{"norm": "layernorm", "drop_path": 0.1, "epochs": 1.1, "lr_schedule": "cosine_restarts"}
Rows from block 3 of a small self-supervised image encoder, named by matrix and row number. Rows with one number belong to one neuron. Each number is 128 + 32 x the weight over its row's rms, rounded and kept within 0 to 255. All counts start at 0. Numbers have three digits each.
After each neuron's rows are labels from the 100 images, of 14976, where the neuron reaches its largest size: "top examples" is what is common among them. Only what is clearly more common there than usual is listed. The data: photos of arthropod specimens (BIOSCAN-5M).
# gate: MLP gate (model.blocks.3.mlp.gate.weight, 1024x256), inputs 128-191
# fc1: MLP up (model.blocks.3.mlp.fc1.weight, 1024x256), inputs 128-191
# fc2: MLP down (model.blocks.3.mlp.fc2.weight, 256x1024, transposed), outputs 128-191

gate.384:102115153124135137142136139118172204137104162173086107142153124106179225148127092116105121105118148077109116149134088126137129140113115117096182081096106148107105117140110055110118103121107145
fc1.384:154077160121111154105119156069142194079101140149105135128194152103090130076180106084113116168196100080127172102127162128128167103099172109125096160138114089157203132139099123107121176149096150
fc2.384:124084163142111090106227117135117098113100110137112128120133111140126112076075112130095164160152130081115106115088129172187121129111116167101116151142136108096153122093151129112141124097119102
top examples: order Lepidoptera

gate.263:147180194090145135125128083147161153107088157074083138152119136162112094178178095127077127152141075151086116126173113139096083119152145133136144157149129144110151123145159175134169156048118113
fc1.263:107075082134143143171108154129125128179180088117150025095108156163130080121110034107143110099117121105155115147144139110113123108124140149115130134111160145091151109115104128095138136164118108
fc2.263:123121078172087129178151155132145144142166072085174084151121117196159130122173096093105137085114143076091126118121150118172134043124208158111112177110145137120123181123146102117153138166050124
top examples: class Arachnida

gate.251:145087137142102111143131077145120125131073077103126126150130119131181142118105125113135135129113094141119136209144060132157116123137158156072048107139073116102100115151166113107086131170133143
fc1.251:145053116112083107134154116167159127180064072085110125133112124112156117113142132134099141119158073156114139199183051148132152143137161123104105145138084177103054106141155129090092130171139167
fc2.251:131100120182092124058166152123166119082136115142113186076112155068158060117102122133092098232176095103105185083089101140081146078119076138115070162176174106110137144140171096108158119158148066
top examples: order Lepidoptera

gate.532:152036139109100117155055178084132128176173156140118085118147121159190180179129127146145136152075135118157137141078125107138127125121146082149084151139124138125221153111204120139129127148119111
fc1.532:130102108094059119195154147115119141171116125051134084123165158121167123116148148124126149070101144157159098116134135100171163106106162051090155178176144102149194157128185162151125070144144150
fc2.532:144175162158097087132099090147123093176096141106100087199084080141156146139092175101122120130081166114120116095178130134154098234123108152119135179075132160134131152117126110152173075104034108
top examples: order Lepidoptera

gate.89:123098136133134165103128115104132118102122064136173152098133067131147075125152099130113080152096113149136184151158134131183144090126187153128132130131113243136114158164088142172127109105213121
fc1.89:139142107125169108164144091116143166132099135160117099153123076118125113157129125161119143126128108199174121138117157119100144141129151103126214140189136132070092121118122142129182174119105154
fc2.89:116140091133109184143119212080087206089157105158141046193113129153093150084141188077191116138104130158105109077113117085134116121128062118134184131140122127069143107108084167115163112086158129
top examples: order Coleoptera

gate.330:122038111094146184151138131137079100135104145140148142137078100111072130133064162086105119141110102154117193093167094121119071142109134182171143080114211115128148165112149082154168104091219112
fc1.330:137150184128110145115145165122141102136099125200134166079105089129096120135120164106145113152157115165053192149164103108146117084093124145098115170098130119129116187128160125136174124133121063
fc2.330:131133097128166171160128076208173113146155155152065155100140097156125141136125118133175127114179118160186122137151079047142167103138091127143128135121093181099091117113118128113119100077090134
top examples: order Coleoptera

gate.710:128137083090165133118126198147149123146136128127121165119123110097210109149105126051098124117097131115139136058141104108101113123091105193193172151110147179153155074160084157174100070133112098
fc1.710:108109109124146115140114203143157089093116185134130123127121141172103117132155100183147138090170170191123113143129177111091118154131183070066042124116172136161118136125175183137145120162131154
fc2.710:134179123167118174145135067135117157100137134100143106159152161099134079100106132140130115108121114095069185141016186132091133134100159164086139143187177126168178162115085125182138118040161167
top examples: order Lepidoptera

gate.266:124107141149118160149157101120071125150091096132140125126104152095114161158230127105118121168112165090149140139136146045223136137123120092181126134114108110205126107113112185145149120098149073
fc1.266:155138148117116083097099135168178105119163132122116154104182102137133111108074111151117122136170115151107125148075167190037141096176148123135160137110130149098179150141145099102145109106118159
fc2.266:160134072116110149184179122127091142075141128113124159123078159092116111157132146111107146158081132159119093143179128166107154205102094136128128129198132130129128152125111145096169114135088122
top examples: order Coleoptera

gate.410:083137187118144136174140138130070207172133096127113032135110090128075117144150127138110144138115141119104121080126000122189120111116131024119120148116142089168109160069091158113149110190145084
fc1.410:026113141125181178137155119075109169135143132152098071107091089166113082116158092114102166128118148130120119123135051154168099114163142044137102170122144089162102144072109110137113118212137094
fc2.410:123096102137137094091144095131111135164082108140129154151141131149208138119063207166126074140137129130168118115124137107067147059124164095171108182110164143157067117192091074129130107104131079
top examples: order Coleoptera

gate.1:128053138117140127104091117072130097108097115090135144104156135144140132107124132170164144156115134142146121122119098217169236151146170091176111133110155170122126124117122117117156118173136048
fc1.1:139064115139148096082185133061104161141109129023136146109146139129136163154173123127104157142163124101152030200127072132094183123109181147168091167124092153139119137108139150170126123153089089
fc2.1:091100058108095060101127185100167141144149113121178171152155102104105114156145090137141157131147132078142061110134179123115109175127114137140137117136111141194116140156087129147127143121160161
top examples: order Lepidoptera

gate.523:102065145146141096178136102151162124171063160119152153128110167197034069151105067091095149088165177102095125142171062055144144115138086125165136158105166100132130126166099134108129095171208078
fc1.523:149168131119120148114107149127106116097144117110137115141123076076160172109195168157158113161098040157118132094093154156091127134089157167075116040121094136114110145115128115138151169121029205
fc2.523:083115093093106119148141110104226149160139176134107153123180093179121105148130136154114143084120078112129152155152125056121120181127084136191152161121114120166111122144136122118113147115114123
top examples: class Arachnida; order Trombidiformes

gate.656:084094113110115136141176129128106122126110155152117150106065115116089140091185102122106162048164147173132113158107112088153122153096166106108116183115123053145151119135081160172179108153179155
fc1.656:126182067149090153140093109110133124086176157141122126129119150114164151127165158159092105140096109134167105163132163092153110110067169120135137121107117112173166128152097124157108175129161052
fc2.656:148096169128205160146108107135106145098088111120119172143144146126093099099174134144119137089167161164103122100111101098117097141126160136127197152100107156090114157133105155055144141100134188
top examples: order Lepidoptera