{"arch": "vit", "model": "self-supervised image encoder", "dataset": "photos of arthropod specimens (BIOSCAN-5M)", "train_examples": 195000, "image_size": 48, "crop_scale_min": 0.3, "horizontal_flip": true, "translate": 0.06, "color_jitter": 0.6, "method": "vicreg", "norm": "layernorm", "norm_position": "pre", "activation": "geglu", "mlp_ratio": 4, "head_dim": 64, "fused_qkv": true, "bias": "all", "qk_norm": true, "parallel_block": false, "inner_norm": false, "drop_path": 0.1, "patch_size": [4, 4], "conv_stem": true, "layers": 12, "width": 256, "positions": "rope", "pooling": "class_token", "projector_hidden": 512, "projector_out": 1024, "projector_hidden_layers": 1, "init": "kaiming_normal", "residual_init": "none", "optimizer": "muon", "muon_scale": "original", "lr": 0.014, "momentum": 0.95, "nesterov": true, "orthogonalizer": "newton_schulz_5", "adamw_lr_other_params": 0.0017, "grad_clip": 1.0, "cautious_weight_decay": true, "steps": 3300, "batch_size": 64, "epochs": 1.1, "lr_schedule": "cosine_restarts", "final_lr_fraction": 0.05, "warmup_steps": 330, "weight_decay": 0.2, "adamw_weight_decay_other_params": 0.05}
Rows from block 2 of a small self-supervised image encoder, named by matrix and row number. Rows with one number belong to one neuron. Each number is 128 + 32 x the weight over its row's rms, rounded and kept within 0 to 255. All counts start at 0.
After each neuron's rows are labels from the 100 images, of 14976, where the neuron reaches its largest size: "patch colour" is the nearest of a few named colours to the mean colour under the peak. Only what is clearly more common there than usual is listed. The data: photos of arthropod specimens (BIOSCAN-5M).
# gate: MLP gate (model.blocks.2.mlp.gate.weight, 1024x256), inputs 172-255
# fc1: MLP up (model.blocks.2.mlp.fc1.weight, 1024x256), inputs 172-255
# fc2: MLP down (model.blocks.2.mlp.fc2.weight, 256x1024, transposed), outputs 172-255

gate.665 [182 121 123 109 136 145 183 162 159 136 148 122 157 171 149 156  55  99 103 116 133 161 113 151  99 156 138 145 121 114  96 121 193 151 141 138 154 132 109 132 147 111 143  84 110 148 109 175 119 164 202  87 108 113 120 121 131 127 140 209 100 121 113 118 127 156 127  84 102 116 173 146 166 169  80 165 124 115 123  18 113 140 207 134]
fc1.665 [152 127 113 128 134 123 146 137 119 146 159 112 144 141  93 127 127 122 142 103  74 144 150  79 140  77  59 134 135  95 178 110 112 131 126  94 182 108 122  56 134 133 146 130 142 156  90 133 161 127 135 142 102 126 129 128 107 124 129 103  32  69  80  91  62 129  80 180 122 145 130 180 120 119 128  89 141 132 127 157 157  97  66 176]
fc2.665 [177  67 100  87 136 148 117 130 117 217  83 119 151 198 230 187 120 140 138 110 105  52 120  70 111 151 105 109 113 179 129 111  80 108 194 121 104 163 135 105 167 122 163 172 124 111 143 152 139  90 133 115  92 118 109 135  98 102  91 165 134 132  76 134 152 115 159 131 184  71 129 180 122 128 128 153 135 137 137 142 139 103 163 201]
patch colour: brown

gate.411 [ 97  76 116 108 183 131 126 118 227 183 141 140 107 109 136 106 126 155 123 124  92 128 117  94 166 122 113 123 122 108 156 138 126  79  72 117  63 181 138 131 114 128 165  71  43 123 124  49 208 154 137 131 113  95 198 125 134 182  91  63 110 106 117 146  57 146 132 205 165 110  77 170 202  91 106  82 102 113 135 117 192 109 156  81]
fc1.411 [126 122 128 110  98 141 109 115 113 104  93 160 111 153 151 202 135 116 150 136 175 125 121 156 135 152 153 146 134  76 127 103 101 141 101  89 116 185 107 112  82 155 112 149  72 115 137 211  50 157 144 162 141 156  98 122  98 111  82 170 137 177 142 156 168 154 109 120  90 120 157 127  75 153 124  93 147 147 105 136  54 141  91  87]
fc2.411 [119 111 137  64 176 120 168 115 165 124 140 175 122 124 127 143 106 196 197  59  51 146 101 137  99 130 130  98  83  63  91 125 125 135 139 128 127 133 133 164 203 138 130 142  88 131 101 100 158 148 155 150  79  58 145 186 123  97 111 131  85 166 142 105 104 126 101 147 163  73 103 217 148 141 110  70 112 121 115 108 119 134 190 112]
patch colour: white

gate.199 [121 176 159 109  72  55 115 112 179 145 135 102 122 177 118 122 118 133 151 149 133 134 115 125 128 156 119 185 171 119 147  96 125 121 129 177 128  64 115 149  78 143 137 113 147 142 111 156 152 101 109 149 150 120  89 150 181 106 141 123 120 106 166 133 141 178 216 115 139 146 104 118  92 156 176  78 128 191 166 129  97 184  87 115]
fc1.199 [151 137 152 118 103 119  97 130 162 188 141 118 141 212 130 184  64 133 174 129 139 121 113 126 121 130 138 169 176  93 164 115 133 125  86 121 107 115 116  77  90 190 157 193  96 144  96 148  92 165 150 179 123 120  64 174 142 125 118 129 122  97 112 138 100 209 139 103 164 104 104 133  84  82 119 133 148 144 142 141 124 175 115 139]
fc2.199 [ 90  51 142 153 160 138 104 132 101 118 135 104 160 143 120 150 107 197 157 134 153  88 124 193 184 123 171 167 130 156 112 144 186 181  97  57 164 132 162  72 116 100 112 159 108  76 121 138 115 171 154  99  39 130 143 124  59 132 102 178 129 143  73 151 115 125 114 156  90  54 162 137 140 104 109 163 124 141 118 198 144 125 122 134]
patch colour: brown; grey

gate.457 [142 134 146 141 136  67  86 102 152 167 106 130 139  73 123 169 178  92 158  88 116 142 139 123 143 137 115  44 162 103 134 137  68 155 104 147 141 143 121  91 158  93  83 171  81 158 121 109 110 142 152 122 187 116 166 113 123 171 180 110 112 138 200 136 127  88 102  95 111  72 135 153 171 105 118 152  79 207 177 130 186 165 133 121]
fc1.457 [152  84 123 150  78 161 131 169  93 119  83 113 166 138  69 108 131 123 123 130 160 105 122 158  89 125 219  92 144 142 142  62  91 148  97 121 125 121 111 185  84  93 116 114  86 142  61 152 167 132 201 106 174 202 174 127 146 126 145  16 135  94 167 149 128 137 164 114 130  92 150 102 129 146 136 114 190 154 144 104 125 167 109 113]
fc2.457 [156 129 119 121 100 134 166 129  92 137 116 136 148 137 141  58  40 156 118  99 117 118 156 137  86 110 150  81 135 170  92 134 162 150 104 167 118  76 113 109 121 108 108 153  85  98 120 166 146 143 115 101 144 114  82 181 105 167 159  63 168 112  54 121 179 153 166 146  78 156  97 222 158 169 106 101 177 112 120  84 160 198 144  97]
patch colour: black; brown

gate.598 [115 123 145 236 141 140  69 147  35 124 135 128 107  78 136 114 143 155 142 110 148 201 132 104 128 126 102 110 198  71 113 113  89 115 132  44 128 100 133 109 126  76 126 178  85 129 119 118 133 120  98  86 128 111 119 142 165 116 133 122 148 135 105 150  65 160 135 139 133  99 137 166  93 134 132 135 148 168 228  98 165 103 138 108]
fc1.598 [115 170 110 136 146 124  72 129 164 111 113 109 122 167 112  99 156  78 115 150 103 140 152 129 130  76 108 129 114 156 134 121 163 101  63 206 173 144 147 142  86 164 152 150 127 122  99 130 109 122 118 160 127 110 129 168 153 158  84 157 116 108 197 187 107 108 107 109 121 161  81 149 137 133 161 126 130 162 106 135 128  96 156 184]
fc2.598 [114 205 153 124 130 141  80 212 146 100 154 162 181 126 153 136 110 123 100 118  87 135 164  94 173 138 165 143 143 129 101 160 187 133 148 117 146 102 116  96 105 129 174 110  68 145  45  83 107 137 139 108 117 116 147 110 138 101 131 110 155 117 123 105 119  92 136 151  85 140 120  61 104 129 145 129 131 122 181 112 139 120 104  92]
patch colour: black; brown

gate.48 [128  35 178 144 148 171 158 161 105 102  90 121 154  66 127 166 140 168 187 114 156 133 129 123  93 139 202 132 128 112 157 106 156  85 123 162 109 177 167 122 130 128 102 143 188 142 158  89 136  82 103 132 147 113 173 135 130 106 120  56 113 111 121  93 118 202  96 124  38  88 103  96 163 111 152 198 119 150 174 124 169 148 144 124]
fc1.48 [135 100 155 116 101 118 140  91 129 132 136 177 146  96 134 134 185 121 201 124  67 100 144  86  92 141 173 149 153  81 134 148 115 108 165  78 118 162 137  96 123 100 108 112 147 121 128  66 128 118  48 146 221 114 157 112  96 136 130 184 133  91 155 102  90 108 133 150 122  94 128 194 114 126 124 123 133 174 134 119 131  96 106 122]
fc2.48 [123 143 155 172 109 147 132 187 142 131 107 199 174 131  80 173 128 127 108 157 145 117  96 110 171  81 129 114 127 115 168 116  56 127 139 124 108 135 132 148 165 154 109  75  72 102 157 147 168  87 115 122 129 101 142 170 112 101 112 125 181 140 159 114 140 150 172 104  90 162 112 109 170 117 113 143 163 152  90  88 144  91 132  86]
patch colour: white

gate.480 [131 115 116 120 138  91  73 110 108 144 148 102 183 137 112 116 127 142 180 144 123 187  76 140 125 132 134 120 143 116 143 114 142 112 184 144 107 135  79 174 126 140  86 102 168 138 124 148 108  77 147 121  88  50 136 139  73 167  96 148  88 192 108 152  67 130 120 213 128  47 109 116 131 147  94 115 159 123 111 120 133 126 157 139]
fc1.480 [150 133 165  75 121 138  96 131 122 139 176 124 115 184 105 151 138 155 143 139 157 118 139 123 191 169 145 123 143 133 208 132 103 167 105 138 180 125 136 121  71 118 167 152  50 111  94 101 123 167 146 119 134 135 122 143  99 146 172 101 112 188  81  68 136 193 127  89 141 104 108 146 188 125 152 125 147 141 168 100 121 152  99  97]
fc2.480 [140 113  93 133  72  94 100  72 177  69 149  99 168  52  96  99 130 114 104 130 153 163 126 145 118 101 131 150 139 121 122 132 148 113 142  98 135 155 128 129 144 196  99 145 155  94 117 121 118 177 126 220 137 130 133 147 133 130 123 120 142 116 108 215 103 101 125 178 145  75 109 144 148 196 156 133 166 180 102 125  61 188 193  57]
patch colour: black

gate.742 [119 101 127  90 133  72 141 107 202 126 152 137 124  84 166 116 130 111 146 156 137 120 129 130 194 110 152 198 209 123 178 161 131 188  75 183 105 131 125 112  88 104 159 220 121  93 123 158 135  87 142 118 100 116 159 117 110 163  97 135 182 113 115 108 129 172 131 129 124 141 148 151 116 175 163 103 134 153 148 137  88 161 107 169]
fc1.742 [141 141 115 132 138 156 155 114  60 139 135 153 122 125 141  96 117 128 172  92 131 149 144 120 152 128  36 144 178 182 192 108 176  99  84 126 129 130 143 214 150 131 140 144 108 124 162 155 146  93 136 131 134 165 138 131 103  59 177 122 141 112  54 174 115 118 144 133 139 128 120 127 102  99 105 134 224  67 131 130 156  82  90 143]
fc2.742 [176 144 144 107 137 170  78 135 108 130 137  99 176 183  89 140 138 136 178 158  82 160 105 199 154 152 168 126  99 131 110 100 147 113 119  96 124 110 158 163 121 145 121 143 117  67 170 136 100 146 134 138  85  93 187  96 159  62 192 116 130  96 171 101 154 149 138 143 148 110 144 135 166 114 113 103 144  96  91 139 119 108 116  92]
patch colour: black

gate.564 [107 117 126  93  49 163 112  75 126  83 110 124 111 132 149 100 126 143 158 141 114  88 140 126 134 153 110 151  90 163 128 152 118  58 127 120 107 129 141 143 129 115 157 200  86 108 117 173 225 114 116 168 166 138 115  91 153 140 162  96 151 115 131 149 110 180 126  58 118 123 127 145 122 138  92 139 177 147 174 121 136 114 109 118]
fc1.564 [124 145 123  81 130 149 126  87 138  91 121 149  95 131 138  69 159 150 168 108 146  97 140 127 132 191 106 130  85 187  88 156  88 110 139 123  60 124 147 151 136 150 174 179 135  79  92 163 178 117  72 152 158 152 136  96 172 108 158  86 106 118 130  22  80 179 144 123 145  74 128 132 156 116 126 128 131 158 178 135 158  81 118 127]
fc2.564 [161  66 101 168 143 122 170 206 150 168 141 150  57  77 126 136 107 137 152 192 184 166 123 108 134 146  72 144 131 104 125 113 195 117 184 118 123 142 137 163 148 161 176 110 128  88  97 113 100 181 108 106 129 128 123 121 139 162 124 163  96 159  82  94  95 145 116 116  90 134 148 108 152 135 134 135 122 119 149 122 104 143 139 144]
patch colour: white

gate.125 [110 119 106 136  71 169 136 107 173  95 113 118 108 164 137 130  93 136  90 123 137  66 146 164 146 134 133 156 139 152 113 146 155  72  79 164 125 101 129  97 120 134 166 164  73 178 124 116 162 141 137 111  83  71  85 142 161 135 149 115 198 150 120 102 106 140  95 116 138 136 128 139 102 147 117  96 170 127 137 159 129 222  68 123]
fc1.125 [127 120 118 174  88 136 192 128 127 110 190 149 113 151  98 138 119 102  39 158 138 128 153 113  98  60  62 167 122 131 135  91  67 110  72 142  88  96 188 115 135 133 129  87 218 173 114 112 153 112 125 102 159 169 133 107 111 116 173 132 167 115 101 150 144 125 104  92 166 149 134  82 105 129 139 130 125 181 158 113  97 121 119 111]
fc2.125 [178  96 112 130 128  98 101 118 166 123 129 114 128 155 173 111 162 107 152 130 128  44 106 102 132  95  58 126 119 127 110  95 140 144 140 157  89 128 114  78 142 108 207 114 162 138 106 142 141 155 143 109 100 126 153 151 215 131 118 136  94 174 196 124 141 159 127  45  96  51 141  78 114  99 125 144 109  75 116 140 171 126 155 122]
patch colour: black; brown

gate.233 [120 112 153  97 146 191  73 135 144  70 143 111 185 121 118 155  96 142 102 114 103 176 137 136  84  42 184  94 103 126  94 138 109 128  64 127 160  70 180 118 190 167 123 137  97 113 143 103 148 157 111 132 102 114 140 121 134 148 127 144 171 138  82 171 172 133 162 130 157  99 149 148 137 141  72 136  95 134 124 136 137 132  56 162]
fc1.233 [176 131 114 119 142 131 113 133 132 157 106  67 128 144 141 136  82 110 149 145 136 150 140 104 113 107 116 119 127 147  64 142 186 131  97 167  92  63 154 173 164 131 145  78 122 130 113 158 179 165 121 153 107 117 142 125 160  95 105 118 117 132  75 160 150 103 150 114 158 116 100 160 131 114  89 133 104 152 124  72 143 121  81 107]
fc2.233 [107 142 128 144  97  96 123 149 114 157 104 126 140  88  90 129 145 105  75  98 169  96 189 129 171  94  75 161  96 160 189 104 155 151 184 132 102 194 141 141 135 118 165 115 154 136 196 204 165  83  88 152 110 150 166  59 127 101 128 122 168 101 170 114  82 112 138 125 116 114  87 113  33 101 133 145 158 163 106  96 194 135 145  94]
patch colour: pink

gate.381 [ 31 135 113  81  77 151 152 118 154 108 106 110 155 148 150 140 109  80  64 128  97 106  76  94 169  99 105 135 125 142  67 160 184 132  44 168 195 141 159 103 133 151 152 180 147  92 140 207 203 108 105 173 134 155 111 115 141 115 117  97 103 156 207 137 125 121 125 135 107  82 164  59  74 131 113 158  97 131 100 168 124 156 110 150]
fc1.381 [162  94 150 115 152 129 105 179 121 149 100 121 103  88 137  97 147 195 145 156 166 107 146 118 120 173 145 124 112 113 236 136 120 158 151 100  64  32  70 129  80  94 133 133 140  94 123 134  92 144 152 113 142 108 125 105 132 161 121  97 114  45  42 158 106 138 126 153 123 174 125 146 141 216 118 112 144  92 144 106 106 103 127 104]
fc2.381 [124 121 155 118 125 119 146 106 114 144 136 113 149 117 169 134  83 136 101 118 143 111 122 104 109 142  57 123 138 151 115 109 212 160  96 134  96 185  42  95 103 177 144 152 143 131  87 119 144 145  87 124 120  96 124  32 100 126 111 135 118 118 109 119 200 144 135  87  94 129 107  74 151 138 133 124  56 156  99 104 123 152 131 107]
patch colour: grey

gate.236 [136 144  78  86 120 133 130 113 162  88  54 143 145 162 142 132 132  48 120 159 147 139 147 126 127 136 186 125 133 130 107 151 142  65 119 134  99  77 139 129  96 128 179 120  90 156 135 106  93 132 140 109 107 148 143 198 202 133 161 116 120 128  95 100 129 160 109 146 140  93 128  76 158 103 103 105 174 186 138 183  90 152  98 112]
fc1.236 [127 110 143 107 153 232 141 144  96  75 165 103 165  67 141 123  87 133 164 104 194 145 125 151 117 130  73 124 129 121 124 114  84 186 126 118 177 145 117 182 178 124   0 134 135 120 117 155 150 154 137 188 129 136  94 107 120 114 137 156 126 134 133 127  99  86 179  76 147 106  86 107  51 121 118 132 116 103  78 141 156 120 121 152]
fc2.236 [121 144 109  81 110 140 115 145 120  91 104  90 131 112 119  96 113 124 127 105 233 115 179  87 137  81 122 165 118 136 124  39 122 162 160  87 126 164 168 127 130  97 103 138 143  86 134 109 122 122 143 140  79 127 159 112 119 153 126 120 150 211  58 110 140 161 169 124 150 145 124 150 118 119  99 112  93 158 158 133 170  50 128 166]
patch colour: black; brown

gate.689 [114 178 139 133 144 124 141 116 125 149 101 116 119 112 160 129 143 116  90 131 163 147 130 130  91 125 189 136  92 100 115 176 151 129 111  94  98 136 134 207 177 117 173 101 136 125 150  91 151 118 127 126 126  91 152 136 149  78 171 142 133 155 160 154  83 112 129 147 216 140 104 173 104 125 206 117 150 150 118  74 112 102 167 117]
fc1.689 [166  92 112 146   0 168 121 163  66 139 139  82 183 134 100 123 110 176 119  80 148  84 130 108 120 142 150 193 175 215 171 148 110 136 212 140  89 149 110 121 122 123 109 163 117 132  89 104 115 150 125 158  70 161  26 105  86 113 110 138 155 113 127  96  68 126 143  72 104 122 107 156 162 160 143 129 128 147 141 136 109 148 142 138]
fc2.689 [110 111 111 119 103 160 151 152 107  85 113  81  64 134  89 120 191 113  97 117 159 167 126 118 121 119 162 141 155 229  87 142  90 146 170 106 163 112 136 109 107 137 151 143 130  93 119 109 137 152 128  73 136 178  82 114  79 160 103 118  90 115 139  86 126 164 114 102 101 158 143  99 144 161 111 208 133 141 117 230 100 161 103 127]
patch colour: pink

gate.397 [114 106 147  97 155 110 156 168 133 153 184 122 136 124 178 118  93 103  81 128 102  80 108 131 164 116 150 109 235  78  94 132 157 137 126 119 112 137 173  96  72 133 182 135 166 108 110 146 162 157 112 144 153 134 147 133 159 125  98 164 169 104 126 128 163 136 124 136 172 146 146  96 126 138 116 138  93  94 132 163 101 128 159  74]
fc1.397 [136 108  69 166  90 114 119  88  40 141  85 198 137 125  96  92 149 135 143 112 178 156 174 106 133 127 116 152 147 100 168 126 123  67 108 129 134 142 127 162 169 106 110 133 144  95 143 112 151 115 137 130 127 111 124  97 157  71 111 136  90 137 107 141 117  90 146 169 150 119 173  88 156 120 112 124 130 141 128  88 141 130  94 165]
fc2.397 [143 130  94  98  90 116  49 119 102 152 121 116 109 128  99 173 103  95 118 176  59 147 141 162 209 114 180  98 136 158 124 125  94 130 116 105  86 141  92 177 140 124 138 122 154 126 129 124 101 105  95 216  88  49 142 157 119 134 149 108 147 134 122 150 124 120 155 118 137 100 128 121 155 129 181 100 101 124 103 117 113 148 123 132]
patch colour: brown; black

gate.193 [127  89 111 144 187 131  77 127 105  25 120 103 133 175 106 114 156 100 152 130 171 159 127 132 103 169 131 164 148 127 129 145  60  92 186 151 123 122  89 150 140 138 189 115 133 198  40 178 130  96  73 129 110 103 165 114 104 151 185 161 123 178  70 125 151 145 104 133  88 137 106 180 135 151 103 103 129 145 177 128 139  97 173 126]
fc1.193 [ 91  96 133 157  57 152 113  71 119 125 143 113 132 169 113 122 138 147 132 116 121 151 150 104 152 128 133  86 145 100 145 108 125 141 103  92 139 120 139  79 182 130  80 164 113 123 156 114 164 122 105  73 117 131 118 116 147 114 114 138  58 146 131 119  76  74 137 136 114 112 161 122  88  96 144 138 140 130  91 129 172 150 164 164]
fc2.193 [160 144 156 107 146 111 125 164 132 135 111 109 147 145  84 117  81 167  92  49 155 110 113 148 172 176 130 157 114 134 111 127 122 131  96  61 109 155 140 113  93 147  96 150 154 111 162 123 101 156 156  97 114 123 170 196  63 133  96  95  48 178 136 205 147  98 120 102 155 119 114 136 150 103 104 100  76 126 141  71 199 102 115 143]
patch colour: black; brown

gate.530 [115 134 138 137 117 130 117 122 101  93 104 156  80  90 152 181 119 150 109 129 209 166 120 107 170  99 166 140 141 139  96 154 142 146  79 113 135  59 120 121 114 124  92 100 128 110 107 113 131  81 107  69 163  99  60 121 206 187  90 146 135 123 144 146  79  89 118 141 158 155 141 165 151 146 138 137  88 133 117 102  91 127 137 109]
fc1.530 [ 99 119 148 130  92 111 153 164  96 107 131  95  88 117 126 130 135 167 178 109 186 138 124 139  99 124 117 185 131 172 100 134 107  82 106 140 107 132 147 107 110  61 130 133 176 157 115 147  85 119  74 146 102 105  93 119 123 193  84 127 228  89 180 124 139 146 109 159 144 167 136 133 163 114 144 158  64 158 165 107 105 170 159 124]
fc2.530 [150 179 152 145  96 111 118 118  86 118  95 136 174 139 158 121 149 206 165  57 134  62 163 129 119 130 113 125 141  79 162 148 151 157 148 149 116 144 108 119  76 196 121 142 152 184  90  90 112 137 110 159 135 167 156 126 134 111 129 193 159 118 148  75 194 131  94 114 123 116 126 123 115  98 102 115 122 132 135 138 155 120 163 130]
patch colour: black

gate.228 [143 115  88 155 152 101 120 132 181 160  95 120 127  95 147 177 152 143 145 130  95 146 139 139 120 134  91 133  96  97 145 147 158 166 148 125 123 118 159 106 165 118  95 120 118 161 216 101  90 171 142 130 183 155 123 163 132  96 135 126 118 105 139 169 157 158 124 117 122 128 143 106 143 200 106 161 145 126 129 126  80 131 123 119]
fc1.228 [178 144  97  95 110  85 145 181 140 156  97 113 137 114 123 141  78  93 117 128  99 136 126 121 125  39 164 118 112 185 141 140 109 128 116  81 131 114   8 159 138 110  84 144 152 107  90 140 193 114 136 121 164 107 168  57 130 172 101  98 130 157 160 206 148 117 153 181 100 192 136  91 157 162  53 140 182 117 146  88 133  72 161 146]
fc2.228 [146 158  71  96 134 102 113 109  79 175 130 165 110 149 138  98 129 131 106 126 123  53 206 191  88  97  82 182 132  89 131 135 115 158 143 104 127  87 165 137 168 174 142 106  89 114 173 182 122 158  86 153 157 126 170 120 128  74 121 196 185 115 122 145 139 143  99 116 145 109 135 129 154 146 126  96 127 117 159  98 102 156 110 136]
patch colour: brown; grey

gate.166 [103 134 145  93 123 118 159 106 118  56 175 132 217  94 131 164 121 121 128 118 133  98  81 143 153 138 103 124  98 124  93 115 126 141 120 104 122  91 133 149  94 113 143 133  84  75 202 155 115 163 123 124 123 100 130 143 108 160 167 144 114  91 131 118  95  97 149  99 166 117 101  62 180 144 141 126 141 152  84 110  82 119 136 148]
fc1.166 [102 125 124  95 129 102 102 194  72 163 100 131 156 109 128 102 113 109 172  87 147 137 115 111 140  96  10  97 135 105 122 121 153 141  80 118 177 102 205  93  72 116  28 170 112 167 181 112 133 144 170 113 141 102 139 132 117 150 133 128 125 112 108 152  64  94 171 117 117 176 132 138 136 155  94 111 169 163 160 152 157  78 152 191]
fc2.166 [142  71 136 170 136 100 123 102 213 127 107 126  82 167 109 140 116 126  74 134 112 190 101 141 154 145 143 123 124 164 101 138  77 174 160  74 124 145  67  80 150 120  58 176 121  85 115 139 142 107 149 168 144 166 128 129  60 106 122 106 134  71 116  94 186 128 122  83 140 117 111 133  72 145 150 126 177 131 123 106 113 136 104 129]
patch colour: brown; grey

gate.96 [163 143  96 143 111 163  78 143  82  82 128 131 148 116 146 116 130 142 175  86 101 147  94 233 129 175  55 147 127  94 149  92 137 136  36  84  73 126 137 135 109 137 155 134  84 100 147 131 129 102 176 115 135 117 117 129 127 130 109  65 145 223 147  80 137 141 102 119 129 135 143 148 149 132 110 158 140  54 114 151 104 147  95 102]
fc1.96 [179 184 124 131 105 132 129 187 152 136 123  92 156 110  97 116 139 129 160 112 128  81 126 131 121  89  90 126 130  72 147 165  86 135 170 122  27 132 131  94 119 173 120 152 142 162 142 127 165  70 131 148 119  99 139 109 114  66 129 112  49  90  81 116 185 140 171 134  94 135 161  91 145  98  77 125 103 140 129 128 169 111 195 170]
fc2.96 [116 137 102 140 160 123  93 188 117 127 128 136 201  95  81 110 145 102 145 101 144  84 114 135  85 125  94 132 107 122 160 137  82 150 119  93  13 125 130 131 144 145 138 165 139 124 169 108 107 119 138 133 108  73  92 120 151 125 133 118  98 110 126 117 144 181 139 191 120 161 131 144 116 119  73 130 128 110 145 182 136 162 177 193]
patch colour: grey